config.yaml
norm: "batchnorm"
depths: [10]
merge_dims: false
max_steps: 10500
Rows from block 4, named by matrix and row number. Rows with one number belong to one channel. Each number is 128 + 24 x the weight over its row's rms, rounded and kept within 0 to 255. All counts start at 0. Numbers have three digits each. After the name is the row's rms in percent of the matrix's.
# filt: filter width-3 conv, dilation 16 (model.blocks.4.filt.weight, 256x256x3), inputs 192-223, a 3 kernel for each
# gate: gate width-3 conv, dilation 16 (model.blocks.4.gate.weight, 256x256x3), inputs 192-223, a 3 kernel for each
filt.105 109:118148095126125139094119144131149138151131116161141120150150112176126094097118138159121146078095152162124125124129098158123099086135125145140125091138150114137164172120106136095132150174132128129139122099127142146130117138151163076161176114120078142090127132135115121150082135127128113129
filt.106 098:077141135096125105114131140151102094161109132137128130106128118106134138175101117140081120086112101176114158120107128080143147138110155130099110105132117080137139105127136143144099133158147155091158101175136120133120137142135145125180153093147131129134116109145104136133133172163120086150
filt.107 097:162165141148152090081152136098139132077137173132126150105130120151140063085099104136121128138140130114110118127115103134167131152130129080110156125162152137120085140127125084152152133145138102130119108136108121148144069127124126122151170105135116140090166123129105161120150145087119127118
filt.108 096:103130129161154103101117120154091135104172092128139133135159106120131128122175129128073114183125097123106118126117124093144123108117146117153144097137119110121150182111124109134117193110112124150143121146114126112095107131110109085123150107126107146109086119142109102107142146098108140101
filt.109 099:157181158120117132106139097147123161125103120139116111136146136074148137117124123107149137094160127129158092110135137140123115110135145128109090160126131131102146170100169117144103109123112108128153150078079154118149101133121122127135094169099132115147106144146135099140093154149183100129
filt.110 102:126136125150104094170136139122116139128140158074122118142133125099086125146128145157141131126144106134122127132147117105160123104137134053163137112105120127142103131138102135119151104157141103130137144111128131153108153134140184134142172129125178142155092139134128161137135104123205122155
filt.111 102:134145122151149103120106144148099115143105153152114113140122112170113073126084123162135096142131117172142130131136112087130130136114110074156145099131129108180111152140121120100146134138140131084158120153153138115132102123122129123102137158118087139173116142127129155109098091203156146129
filt.112 093:137111132155135138132122124094166134061168141097162127085140133170100134120143133116139105147139122108159087113142121165089152156174120137169117171152132127076145156124147158120105142090139088135111063136135067156127101116122113132147151136114116113118088085110109086141149095138108140139
filt.113 104:127162128150150099068154107152114123109100104129144154110087122131137166100135090168110154151140118139160135128096141118128140130168138111125121140109112156127131175131150139144134147111138107110114091109132121133114083158132129089148182151110103117122127145162117114171122101146080101147
filt.114 098:092115165114124148145165075143118144201088127109107159092131114143115104126105131153112109111150135113154129150109140104138140123185127142116119097143084139149121136108148122128087119118139158090138155143121106131132159141104116156077153103177158114138116107092159149185160109104122147114
filt.115 097:064132143066152168162137106097105105167113086137105092155133139114126131158137122146162139102108184126127121151134167119150177121143151142096099099179126080135125150125159129147099117074119135142054134144093096119129113118109139112128130140128133114096124099130104133167125123110163133132
filt.116 099:153111125198123127160125105129137131106150105166149144171156107123124133100135079095124165138175082155139122108115150163139113132193118172169126107136137160087130151135137152120147119100134114118129099100153110117121111142142172136119157147139122135112130118153132088123129117136129136129
filt.117 099:170112112179111126095122091135101166111115204167106124150119127154100090141115125136137119148149100128126165155118103130133103122141112151128163119151173133125145169151119126167133121144129108108147099105123147104143076123137117093123183140100134096115125098116110160108101114130150109112
filt.118 101:141091097118114118191118132120091120099143122054123131171136158108101143159115108139154144137127170177164137140111116133082147181105147124129129139145144109135118073114135173097155090134104137131130158135145098121127154131128165130156158154089098137127126149134147123124110137114141141138
filt.119 106:146150122166131118191102154142164122123144143116130131115145124150128108118143123122113094153078130182122092191106097186122111148093118129153138095119131140126127145123117210097106028172151087101165145114122091162145076114155211085100137150103153139140142127115141109142074123169128129123
filt.120 096:127146081139156072115101127174169123130110114155125101165141160147149119120167100098139157126171110139090082125102132104158124127127144147072160120139075132119125101141097154116133121130120125134114144143110147129146149127148096078123116133116102107119125138167142126175122148125123132114
filt.121 094:128170073128171101148082153144083094112105127145150125128101106145105093134119091165111143146133074121164123095147090160130110151103111137107126134103138157153122133147142131137213131173122125135166134119136131142144138122150134155140127133111146076137098137119145108135099116129098094174
filt.122 105:182133124159134116151105153135114137131108138104109151133146102147098102145093145095104123121160131161148120144127125122083130113184153156131148113118139102111115148117119115144139094096143150114147090088167116152126107153128139083126134149151141139098115126138131135139098125125130088164
filt.123 104:176145086154124093104121171127145154130116151141121146146111162135117165140131121068128136145147121091074140131140165123105113095152161106135152092163112100151130110167141065095165178113088136155130068114189138161147122127137102080110164115107112128159115163097125150156148123165116086157
filt.124 096:082147105051152154117100163099132105139113134096136146087098129099118152093111120138136117124118130164148154126165147130114133164113131164121119160132130178131139125131113116128135163142095109135133148102118126109108163125124157132168106155117126127124143124112175151114127141090127131139
filt.125 094:148115094137125136108145135154133109118149113151109147129144104116122124159134110108175120204119132136148093088142115147092155135106160192140127141145119080154122114131123116135135132116114132145142113135131155130116135147112140142116109117148093135136133158115135128121106119111143170111
filt.126 099:124117127120117104132120126189118111160139139156151163102179127151113122134148159191129107160095142111112098158157073120177127083120115160135139087132126175128086128147122153120100165108158142155131152126156171141135135126113180139129126084119142145127121170163151180117162118111162157144
filt.127 102:129129136143113166167120117078141134144111103075187127125173131119131147108126116121108138144152174154155116140156141095135163170102128111141125129123112146144147089126154102146174104079110155110110136170130165142082154128141139138147122160117116127096145132146109129163140112110119136091
filt.128 097:166142118157134131111142117134104127100135127140130169115154118122097111138151161128137134079159181116098101130090076124107138063155168074132124117148115146083155167115139115138118156156139097087169124116104113091103101156096128104134134128139126080125114138158136141107130107128122142117
filt.129 104:168085129139145154124127140129119143089148134162088161160182124168106130140157139148155154110184137105105113149103162189152108103147125175146122124162130191079149166156095176114152109136120180120124095131140122174149147091172128128120108121109095134131132123126156104123128149124096102128
filt.130 101:095114119120123096094188160141163136132099135161103102116138108119140082101118180093118142109113152122169083121111125161129130169108147117125145126125146101089071126113110155133139128100155112125155152126167093109147085133171099149111141098144135136131113144143102109131129100146100167127
filt.131 104:140087156130122137172082113153134162107131121143160151147138108174124118138101121109123129119122134176128103133120107168123112122135123135146127117149110124153172081116182100144143129144094109128137146101113156149145129112104136119119183117133134120113175100122171159135085113150095132134
filt.132 104:084190122103117121131105131133102118104108134097129116131107135089162122094092125164145129099146126152158145153130160113131126141138152125111098104136153097150139113140153140144119116151104125091129131074153152100135117143118186122129147134101152111131126152150161110148099103128112134127
filt.133 102:151142179115146143102105133121116108100138134143121128163113113121104150102165126098093151138146120094117144121082127160102103119122142155142122104110156118111096106166120170130152130165130117126148155112105114114097136122130113127127110129138151118120165170100135099099097131132102137147
filt.134 104:164120133130131119126135120116132123126152113074106107086155119106107145126114151125146110087169108160137105128133129123147127163141102101132181137123125146103173162107121122138094126098151161155129137108139140143115163123110140167105096119156130144128104123155168111141102127136133132154
filt.135 095:083114176092134152158090111104163145137104141117114104119121141100168130129072126111180160092136110129144150134075169097148164140134107128055122146162145065177160108151127174099135128180124126163104158138108112145129173153113120118156086148110144120124160116136128111142153104093095130110
filt.136 104:167084137154090142129145153120118137141145115097109127152128118134112088128151163141163148137111126158152091131137121166087165096110124148121121107110145119110139117115118082118105123093137108140109136118114179148112164102106190148125132124171113149099095118102144135101066133166130076121
filt.137 098:112110106112103088162114157137149130149145151131144115125126137138138130113143180101140129144111124173119100087124128118138076091174105130109098094151121103122135117124127137143166157142085141169176116144159098130111128132130126141164110153110157125123112160122079150111150141118144148158
filt.138 095:131138121144145139112098141122122141144086169147132108105185134127150119174120139132113115107140130136147121109106180155079145110096089145113145139129143111172109175115139139118147125117123112140124102137131097118100094139147176150144138138099128154152128175096139099157113145100120114104
filt.139 099:176124143163104149115126117102120159120107177196100146114144113117123151131136142129117139172122135100144097095108149170135118141138137180132129141163101181099150155125132110144110121130110112143170121131158166112174129106114140092140144121103129141133161126158134145138122126139129093109
filt.140 095:172099117130123150122136092110131112112114132148119132147148119131143134093106107115121119085172135091114124108152141109116102107184112135098118126117096168150157126147143103128141146104129123127156160123101163130141144122116101111171090129122126102143157095145100174119126143098124073097
filt.141 107:101155128103085129128117136132132156144136172128123101087117164114137114129068150118214135092144092139110129157124128130068133116115099075100099102157114094148143137131134113127111135156150143162145121127097110188157145108144098161120191108110123146127112177108163131118156137122155116144
filt.142 101:173124154153157121098133127175132106115149108148155128111145121154108087184121134157164125103097144084164092104153093151117135087087138134121123131103121149119121171137137130135131192122099149126105122112090095151128139125130054206124106120146109135150103135142054144159167109136108184139
filt.143 099:123125118119121136103138141137127091147118107110112139156141155113159100130092109154098091149150134150109145146126137112100150146152118113133142125148123129176128109164142144085136136147112141130109097158103104164089107148101096134114148099139143097145155158092127116140142135117084115130
filt.144 107:127090143130150135124100100165119154107137104121145202130086136146139150124101127109144144146100142114116109114136091171121123165161067120133138176100134086161105139132137122172095129126165109143110114149117112113156125087153131150111127137138147124077110148115172105110144128114115149138
filt.145 091:131101126167103085129133118126125078137101123134117112123142141124130150091100130128108132114160092140085153148155071123126177121124109154116084126172184112154149154186112116121128159111177100131126073180139123142117089136140114150102158090112080138121099134130137167109108125162118117058
filt.146 104:135148119099163137122120127159084160125131147130142167119138148121116136117121120176092142155146100126183145127143143145138155119138157128180116181157123155125137132102148137158127141151131113102119125120148145082122125123144150095115119141107118164129124097112114112131098144140120101114
filt.147 095:127101129090153141139134124129125108147133089144134095120105139132158141179105128114143166071130145116105116116155147124118152135147146129157137148116136123132152060130120152100155124161105156117120152157114097121121159129119132119135079153093153122129168142121147075097140168069142098128
filt.148 104:132143135125125112121146141168057115125093126141112101104106143166155114089122146120112153106121135125117139094137116110139166139163120169097159182141105140131113128141094133111119159147136111122132141108151113082131137155129136106141132110150089131131102104114086138158103139141150067124
filt.149 102:113135134122129117119147121134120150142127058114113150157115172107141129118121097154120147129102100159065142159078146090112128124092102083119067131102147125142141090158134129117125079140116121098131089146118138141136127118148105089112140123118147104095130109133125123146108153124072096131
filt.150 104:094112111094093079094135202141120127137106124145097097124105118123122097134111120131137134121079102151114127110083135128122118120127163135112152120094096126130103114139101108101162152168082100119171112124137129094124119122160133104143163152084157149162132090145148150110121115137137130119
filt.151 102:141145114132146114135110145092143137074140114082146136099121107092137137149110122147160154153105125095154087096129121138134107148176103093142123105135136140105135133102153087145125125132127089172134121111148137101126145136132148135124141118124114110165161103122180110144094113131183093109
filt.152 098:118170119144156118135135106102100143075153134116098115070129158148115138143113117165105128147130128120134142159151097094158114146118121150127102166125121121165125177138151095122094114155142131079145136125125108074123061150098124101119146108132105134132114147121061160120166074124172084145
filt.153 098:130147125129156101105117136115131144096135110117143145128189136149125108137149115148110112135125132142108142122134122162177136133160137116107133124112115126136111074123138151095143130116121135101154144074129135098118131117123159092089080187107170156134155127114164146120116112186113106120
filt.154 108:107079105102135151144111123145130121106150108133140143134080107133116122153128128108070136134109148139139115124101122132117103120135123156198123100151146096134153110112144134171108091117160119135116157154091119114152150158114112088130100124141072130111116105145103115152133150118078128113
filt.155 097:117143146099173146162142134119100114131111083144074177129110147149138142162112149144150128119113112123117079128132101077116127159146109166122111112165177082159160097151123155115128142114158152147150163168093109187131122112144128120070123115085135151136138134099110148086143148134126153119
filt.156 097:119149117053179134104148161214130155198159142134146120172135136147120130147140102139132146115172140099151108186147116122168106075134103156145113144149104147138144137126152118153133104109103114105130157101134173121153151122087122137156140132130136135140119126144173136142117122144107130134
filt.157 100:077139116100135100129131129125150124177134117090133108065103144097122137095089131126115127075178117087106129110103143151144130094128155118123113130127153102134145098163123096112130151156110118124146178133130100134117151122141165149136112106139169158152146131123132170106150131133127102159
filt.158 104:109167121143143103144117158152116117140157154140147104087175132157089103112179104117074137134137125150063093148118099118153153133080124143148132131092138133101134154144109146110138142156157132136138154140143118159146168104153159154117138109132131159141126120113116144147073158132120109134
filt.159 100:110055168126119164142119127115118107126105151121106130116117113170091107146095142119171096108135137156108108130124108120119159134157102130119152161072127138150115117109137131154131120085154168076168160098096144098129124122115078127108128132142153102103092139114102144115171078099128149170
filt.160 099:122141163124112141173137118053082144108093127110080147116118144097139112123060215137152154122135170134104132099141095142119119129142131135091146141149127147141115095142107143122156111118147136113138114150126114105156171118137139157110091130113132101090145173123116107091139083142123125098
filt.161 098:126151116145153110086080169166113161105136131151106126107120153157108120105117125154089129180136145122139118160116137083144116127129112172183173096141089137165123136144144127095125131126138104115147108114115128139145083116115107083131189147098086126121145133147162163141154107139087145092
filt.162 100:122146151090105144144115107182159122147145107108138151143154129163143158129136110160104113128112096151124139163137121131115159110119144120114111085106145119135138168115137157073148101147161130149123130133112134150110074145164158108140130129128105182124134165163124146141136135163127118142
filt.163 100:093118171143117166102177111099134123143136105126112128125107152158134110079130140176127092138119145155132129147123141161133139154146127148150122110081146111163113138125120157137110150108123100137147099131104103124136138136101183137080140116129089138119157103100161115133055191129122130104
filt.164 103:087119121117173123113142097176114124155095143143115139134125143174114130171086149124102096112154098192112118133105110153143116183146126151140140139165120084127137139143159097127117140121103127111144089145135075118133116124119149130095156107130097135146102140153121131139125111137132122120
filt.165 100:091146149144115121121131144118110146144123115201110133085133106099145122130157150075115123128147142107140111134126108089167103129136126149106124163154090162082100114145096099135110210167113127103145149090128138093151111143144112147109104139140120118162063158111102161142112084166140138149
filt.166 091:171145103174107130111093164123117117100133147137090110078115152179111109146130100120121103132144103127143133122126124122113096156094101125144114154142121134139152131137138103104162140169118118114122078136138127173151101112124122138127167122093109120136108154158120106120119119150142166145
filt.167 100:157124112083125150126096108145168157112174123170141122099131124131154121105115143109106124118135116091098131118138152126107109138094127109145098176089141061156129150153121115125116145115119161141148143103119144146132077096149081162114139117116129145156122183127131147151158140124160150107
filt.168 106:153100152106103163171154094132134134098183062129118170128156120157093146120127123139085137079149090139106122109181111100106136102131112104135133171096155157117165135119159192123102133105121136119102154159104117173103139150096149147123115127113155148094177152153125147145142089107144105130
filt.169 102:150129134114109134198096129103104136153084134102129145146130136110130115153119112164162129094111101145122130167102093159133110146105150140118114105146128127130135085113132144088162115188160129144128157123101116137116157121121149151143137111134176088133131113112134128144149123127155119142
filt.170 099:131149121128088167148147092024132114127142110076142141141117118068121133120158158107109119086138128150093115115129105163116139131136098127129111123100116175116135121098117120109114163148169158137163156131136127140127189101135130145141076181112129145133137122125141175114136122158131147149
filt.171 104:124134156141131133127127074132114133137164124066137127130124134150121147157136160115112134142092153118129134127118106083150092100128123068105141091172096126164144084114091113137143121108132172120159119129108124134130149108142106124133127144099166145143135100156089107137179094134115162082
filt.172 097:166146146151109100071180123116167129124123143171146130125175089156125104134121136128180134166121072114106152115129145112167130124150096142161132147136113157115128152168113088158129168109157119103085112109121146102127099114125111121108150116153121123145118174122136126108129125164118129104
gate.105 101:144121122114115141147174124177095135155101127143109140107165138140116122141159109086109101126127114125115081108137114145145142144104139096143116123111122111150143092096161112101117137126168136091168118166112134157134141135130088126096123126099129170105164174149135183142169141121091153142
gate.106 102:118120107121101170107148131170121160117105138092115150116102160121152084101076137137148137125131183125115074098103168146111175153154123097084102147143106153125163111135144102175106117130130138141114141171126103176153139111107104155171123068149105125092148162089140124134135141088134162161
gate.107 100:126144166127134127136110158094149126101114082093126113125096134142149124106115101123153146170115146156118115095113102112129120127128146057121098073102110112136148067130118130124129112167128087199098072123100107135118139134156109161132139115144155115109130122146123092106145184130110122136
gate.108 102:113111120094148095123173125147109163127157090114180125134134130128111131129127146110069167099125113137063130086104105092168141108134135119155142113130152115133110107110127132133123145147147141157128112155142112105113180124123145109126129095121145151117138133137157107133122181133184138162
gate.109 100:174130139133135146164127175104126134153170142109147128159174115146110130127166151136085114108169129123135142105117131110123163106134138126189112156124146119152107129085130110197114131097125127181098127193115153151122172130152131114144077130131118078150128080097112070104099160138157127124
gate.110 100:140130168102141090086121170150112083129133146133125138123116121134142122148141097127126134161123127127106120116116133109135090110124122180130100132150133113118110118174102109131150160110122171142189106135149170114130144099141123087121128100116104147148200138138139106110111140122113102152
gate.111 107:140143121099118105127098126137082129177129091132126137142140137081132139119114125120161124158048132191108139135163126094109103123083151104143114128128114110201145110123118131120148141121131148133141133176150127147135139144142140131138127090131111140121153137142123151166103158089173131101
gate.112 098:180130109157086080155108105112123140104104162174124137123143103191124140097142104111144071106112134126094123111077103153134121119156110104111124126142110139095126113131123136141133153167137153149128090135141091106135166088135108138115114125107103161146123131133117134091108197148115122111
gate.113 102:178122129114174102121090132125157137168159095122139128139121117111175131173080117143159165139144156124123093111150143093140130144122107120125154140118121108111159131162143147149140146101127153122113089128154136118146145096124121154135107150100124153125175102129135167150123107128093146090
gate.114 096:149077148105084148158142127149122112159119142147132131109161101138106140187137121105110088139148106151109129089084126142096157104125123102148137114120138100145112067096148172157148145096147156125143128156152126122109174146135120133128124092122171167107122119151135090133106128154147117153
gate.115 098:070112147088120145123144127124143150124135150123084111131110110115084139121167086108140094113122100079135137105121133116082132154149149105104122128136133131113134098087146129149123107152123135153112132137150138123119145144135125150122111119111146117116111126112104078103169121154121160121
gate.116 100:107152151142125117116137126113193084127095132149125115137163154152177113136171105176137159132125065128137117148138142085110137149165093136121137082167142104130158111118138093128110112083140134147136082136126110131118159134162120087146176120105120147126145173170136131113118172144136111129
gate.117 096:100120094137110089144111098134130137121155149096150113137125087103150108108147135087130117151096138169131120129117122114115138110112172151126095108156126082144098146116129088129161111171133100149144167126098125134095104117108107132136143101127118102137103101118086086152116140147138134098
gate.118 100:159108121152064127123114127080133116122118153093122154094192117086152124126157127127136106123119106086148149067114136119125134116129101139074124158127144126112134101136120112132122194143113124118176105150148106092126133117132125137164148130102107147153135091130136135104129141134077092148
gate.119 101:125090139113097135137124156121155115141154144111102153091174150128103130121155112099194108155136108147130145091199158182143123151149120142119141134105131162104136104167110180144153142062124129156108118172115107070125149101135138153164102103136144178111135107099133166129105144092094120152
gate.120 099:128128091104113104142158138083110146130090120040121129100170106084112100124165132105105113123151138102147156081138116122143130133118115118139126097162163120095122108085128149136156123077129125140150152134194113096148137134142113139133147148104142151097136147126120108103183099120109131108
gate.121 099:104110126116125139137134127115124134162143165136124151092152098163112112119124117132141108092085132122105138101135121118141106139148136137114123126121164118131121109153106171138131114121139133136136154138153144132163148119157130124097114098129141151120123153099125075125106171119111132170
gate.122 105:120158121152082113129076130104122133076137107087132113119112108115065102124155148132133134105041157101118122109134091105124121127156133097088110110131117110144116129119116100142147126115187096183108134130118098148091098121148130115131151090154109186096084165141124149133151131150115143123
gate.123 105:124098102102101139189114171121113159101132135092130104180129089153069130140122149147135170132112108173097122153109121144150132171148133137097127131139161080086151090133144122141123040142115137146122160114146068145104141147152145130098142125114158126139126107100131136129084121165203104112
gate.124 097:129136144167144102129140136125110156090162156166125092134139086161113121137048181111116145122071100088112095141143055171114114094111114128146140107136140089158101093142126179108118159151123132155116109167140111165160170135122087141127086105124145162138132120160118141146185144138062110138
gate.125 100:094095125119084114124167089106107123126146147120142085095130125086143172129106140120121118078124166176114085135139120112139153126138127109110134116096100098058139118122113103127148151141119136161178121107142095129140162158109093094104119119121148152088116133139102128090141144118122129116
gate.126 099:156135130116111142125145129085125134116171169145115131151123139155097125155140099148125154109088117093125161150127148111120139159092129168101111134124146164121121119119118138128155117128184147121150171136115116148120150126137111107198124088137101135128163155116153109126178130093136135129
gate.127 103:127124158087146130103152124150106134108179142110141107103132116142084147132131167136075157090118107149094124127145104111159101099080092118144103129119119137176080087136129168118119140120161143154149134159121102111152159124139118122103120107124141209136119140107133127087148143132131133155
gate.128 099:157134112078108138125164084154123127126137149124103152164142073130162120188113105127171139103102135139151140123177133112115120134143144076104143090075124134106127100101143098145139146115126134159160082170110099127141149148122089135125154155132152085116082191140129112127139160101145122154
gate.129 101:180117077112097111132134164119122120131098151131097118113122121107109083142179111133115154128077103132116112123124124135139141111134148107135118140136181123119143106118132124123147150078118127076137145149119117094100154114127172084153118083127134124113120151121128135110099122158149155156
gate.130 101:141120155111088127163120142097139084136139126136053138108142156136119102121114139081145135103167104132126151129169128112125129121138127077141110118128119156123146108167108132069067134082107211110105136140130141134122162119115139095114085128144092126112102207155120145107131148141139142191
gate.131 101:165159098103153133179118126140138132174128157089097127186129094135178125165118139149112116129137118131100114126121121099116130068122158058110063089134134088153112078143106132104158140118153125125170075130157087168112172116128108138171152130098150151141126141121119157149127128121080113149
gate.132 098:098114097073124096105116151139144124134159116162126109127118133061115137148141133133084146147094131131124126110129131109098146151101166129070099174126131105099138126102129162115132145130112178139105126155125137116087123168109149091103137077138060160121118119157071096140110132164152144091
gate.133 105:106136149100077160159145120148142114149102113109092135106157165126141152122113167143107113123127159143186130113103129186162117109143099119124128134102141147159158110096147135160171112125135131116123162117140113062107160145163137127132123077104146116106105107159100095114107159108120135110
gate.134 100:125107146083142090164136146117145142124162134146086135131144146141146126160145154190066117115127127118132168153111144104136161114169164181110111100138139136119088134100128157119130124088128128142141156138146131143105134121134140113131154052131115174132130097121111111138090149124129153127
gate.135 098:142115095108112139099185126148110110123155129111099118127100132112156125158175137122106135159134130106116105121143148122133131119135151123126161140128159144120129127117161098135153165118115140137148076169152126089141152154114051117139094101105150140117134096127116095145164175080071117163
gate.136 101:150152117113100158136100145102132119123139108109124097137087132140115130094085131153128126144134149095122150183128165143123160158111139073087137146076117125160082163098114121176111140142135095176078116115130148130118181127113144102123130122094156153078131143140157118154094140143114133122
gate.137 102:087145143125145153157128116099153152124156090123151111153136112160123191140100132082118089107131115080135115127162121165122152134126118137139126135118121124168115124130132150134115123095140172167132176163136133171133171122124133121126110156122127116131155140163153105135145119094117169117
gate.138 099:099159131089124091155106087131148180100133148144171139118143142161148126116129087167123156127120110131146122131088147126157153110106144061138130141150135076128133141124133084146120146141080133200143161171074134122140146163135085147129159083131130100144129092151088141147150127113122161158
gate.139 097:149093136141084118119125118136174146158148128130118134109145127122152132127160136144127169103137104135127121122176127113143081070160130116125137130161127166109126110074146119143152161158137121125138087124130136132159196128123072093138119098128161169083108118153114143107144138145143084138
gate.140 100:117093129132093122151116136112151119115122156089103135139099124131080115143147132115160121095121094130140137147131128092115132096159104112120138143155157072116116097175101152111125130122145141130138168150118087182126164098140123146098100087112142110136150157105104122130167128123121141118
gate.141 102:098120108174121118134076131081144098134139116081115121138090149119129112075153094150125146105119152171148129148147143166120125103102150107143124167127127140154124126103142192124119158155129090143087146191104136118120107159110150095140109134122156146133100125127156137138085134110116144113
gate.142 098:138127109145094138101127134141114093146101116159092122158122156177147113176116104106139139110119164144085137133097124134071139122137164131120094100132138118123156169117108101080176101155089142185119129154114101154131149161097074112139114107117140114128105148127130118143113149151134084179
gate.143 096:156135117132134124131114160136204111084140137167134108127128131139100133177139148081145107098147132129099124146127131125106135129147116152107133164071108108136135094115122095121147142079105141135125101166133131168128177159102071112145145126110110111150081103133112163117148105155132123129
gate.144 105:113159114089146139150111136177151143167123109103138144090147165109150144149150145165081158121093150113116112134119150109160143132135157136091134140168149140131153130124131178133130136079117162133136125144127109122127131134125103145117131082146133151120160105119107117100112138142115149143
gate.145 096:130090155122132094143131115153128148135140077106123064114142106133137139115115092089068146054111136105160121125107160133105082107154163107139116115151072096138133083135166117101114132163125138154112138145118111164136166155124115137139080146124147136122170133162123067155160129102107104125
gate.146 104:151113129139134119161158155122127143107169139117132130151147148127132142118136155147128139146129115080118143144110134125100147128153133121158126141186118180100136149091098142173136115155110135164135135151143159157109107135125129155121119109129117142118140132129106087118151137125128130126
gate.147 100:140124086129151161141112148155095151159139151101130117159139149124079158136123126140107134110100122149137124107109131160107144097154138119122130116132155077117112135076124078182165094145156113156106137159126123102117208155135146128114106126122146127101139133118139115161130148133138073080
gate.148 100:092137122093074126111123127163130170192157163096107135163134114145171129157121120119106105104157153132158191128096127147116129118122129144117101128080126126123089121111115096149162131118113170133164145147123138127130125160141112146124093084115154132143118145137113111139121142114124154125
gate.149 106:125139135079117137137157128150163154147121157130083138126158091118099109141184148109113108090143128161130142155179132134179118139134140165151109118083169119089102133082120157097126128110145146156126142134157114080095147133133124128134115141098164137113103134108139111145138142157137105133
gate.150 099:160134150134102146130106135148085145138078103073128139106158133043168157135120121109163107102081155095161146130157068131132152156130155141106166142147174093100125169108123138140101099106140110085118148162116119108151100132103100106147132114116173168088147155174161103093125095110120133114
gate.151 099:103140126098120094181140117174124124114128114155114111151165096154196128205138153114095142153149119114110114067122139176106152146130131120115138151149128134101088116129142174107140115123122141128150144114132118121100131184109144083127114111122106123120185122134164113119173150132154127118
gate.152 098:118097143124107120183149131137133127172145139127131090098132120087075127130140125082129121151099094157115139135107119123101103116143100132114126085157131095159124146126118104140079074097125131115143147172112145157115088141142133126113115090139115133130142092105102116132114141175141156099
gate.153 097:107119124099111084097126169147129114126084106108124082135104108114117120139071129126142177092125138134136111104123072103096119131155152117129105089104149135149093132120103195111142156094164154133132134156122114149108141132149122090135088143123133159109147183096107131140138102120147187145
gate.154 105:113103152098131140160123136135094112139128135122101151118127127148191111153145132145121149126122109109110129139104143128200142141143136106116116088149158153079093118139137122129133134087124114150136166169082139061106176104143136118128134059118132162147110102139125141137128151167175134139
gate.155 099:095114129117127137153129114107169087162111140099098110113149066115170132161111123142145136129090153184122151124129105130156130121144111124108129082129131123085177111097143118162140135122115110149115104142117122060109145161107151153123136085147149180099096125106114154136099139139178097134
gate.156 097:093120142110131125147137153146157121177065138142126118127098099048118111129110176053159121101103110084128144140100124136142150101099149113109105167170139106181099095112118124151167124142113128133141166162118141109105105161128086156110075091132118152116118135099087137114139129114137142137
gate.157 096:168105144130111074144112145070170152120146122123117152114131138124125162158072185140167134089126140136110157117153131112158162155100132133093108086169106158151111102109148150119114124116136119093144102120116132109101142109144129130136117138117076135147166087126139120127131128139132122197
gate.158 102:133107114113106107183128150139096106144088125107133115152125091135113086142118142098128129121145111126100151133163130096172095126181138079156164096123149081119157123120105112167134114158183123178133133182110094132105158126116153149140097105119168101111105203122123141105168159109106108139
gate.159 100:138106128089105106148131117119165147136165152139145126133131123151127107129153135114107112093121147143146132139145115125138146139126109105104108099112126078135107110119127129150133159102105180132148157120125131113134120198119142116104107119093161164114126108100081084097135147132145134129
gate.160 098:121170098115134121158106132138140102129144153145172148087124114130138132113165111147138134148068118125149102144166136084090133160105115141104136095126104151141105124116125111145141148127158142133109168142125132136139109152152124125117167104145125173129128131115128147125128164128143133123
gate.161 097:187100132143148119112104157136119141140144095196087165127126142141162116127101136085103125125112134108149130116083099136139170140095119109128119147144164074117130103134118147121137151169150125110157154120117162116143167121142102134101137074131093151163136132173148098116156165154107125116
gate.162 101:128063117073131119120141143123141125138138093152153113168147131105124158169129122099132136053147107109133133134130102117129155113136132102134129110109083102107136124116086097148126127134149167158136108154111119135136112147160118091102097104126146169109146110125155147148173115140145092125
gate.163 099:083148120090115133158103127154154123155161091121185162107178121108116135127152164110150159127118130106116123123163081118105118159117082173119148099104118120123121082133135137136114145088134191135100175155133122157144131118135103123121131137105124135093121131114135153125136111127148164141
gate.164 103:162141131120125079163086150119111141102159144118114118168115105127082130086179158136121091089123128057111124099110107176128146093087154085147115201125139141111065169132103108102117123144118136139125136118142120136104104147160163097092111137114112110122129112121107119115088154144156138097
gate.165 096:139145116157129088176108132150114147176093149104089096167094117169134120107157106096097143075141143097151134084112102089149118160133111075111095108136129139107109123120102141150151129095117168116121157139114154118113150145124114123122126085143133167117133088097118163084175120145178164136
gate.166 099:203130115100126127142137132105135128117151143161101110160145130140112115157116129120087120148108140099145078155114196174138136124135129175136122135143173168122144129095144151154126154084124161137125122140135150114138142162164092096127103104108138086129168111138158110150162162120091142135
gate.167 100:133117117122115122150150142085118137116124128086159115144124114111078137164117138170133117141130101111175076131099150141104155151161134098152111113156153162084114083115147096130142119172102090129122118158107145130074141097132178138141106147100140113137156146106133110113138150143140146099
gate.168 102:144118097132108113177120115180124140140128126181124097151110105114092136176123147070130105116111135163089125144147107128139106117120093093139069148155157097152117061077131142139110122152153134163106109116124104108092118147129041128100094121109111174136127125103121128097095155135149101055
gate.169 101:166101124114085156116166170093173130073106144146110128112132116129136110139187115126162137149128145089146135110111176104128155156147124109099147143092140141089131135098120103107152112133108122144145097117149138093081144117119108161158170102143124136139115129108166120106128200098154128124
gate.170 099:102131075065116118113159141148091119134171059125111106121165119105127111134160122153102170108152144136130154137113128103119105154111135105153135121143128099113111137134124124140111129146107135173118134170149140127143122145112133170159144088146131133111183149157101123119116149118148156118
gate.171 099:076127136137111124122151122152125129151145136084157119055147091086132115109104123119127130117163099133132117148138088158141091141150105138127128158134125130175092138110136160139150117157136120122140165116130113144139101102142153140105108135118150087134109117146101114125142110120096160090
gate.172 102:142070119114078156096170106102161135137118143160122130139140133147119095183139116138153112128111124082124156080126131086077141140128118169089136137149136117082144126108142061152125173090119177151109075165114162157124152151143072137156128081117131168133126117123113163132117156101127147173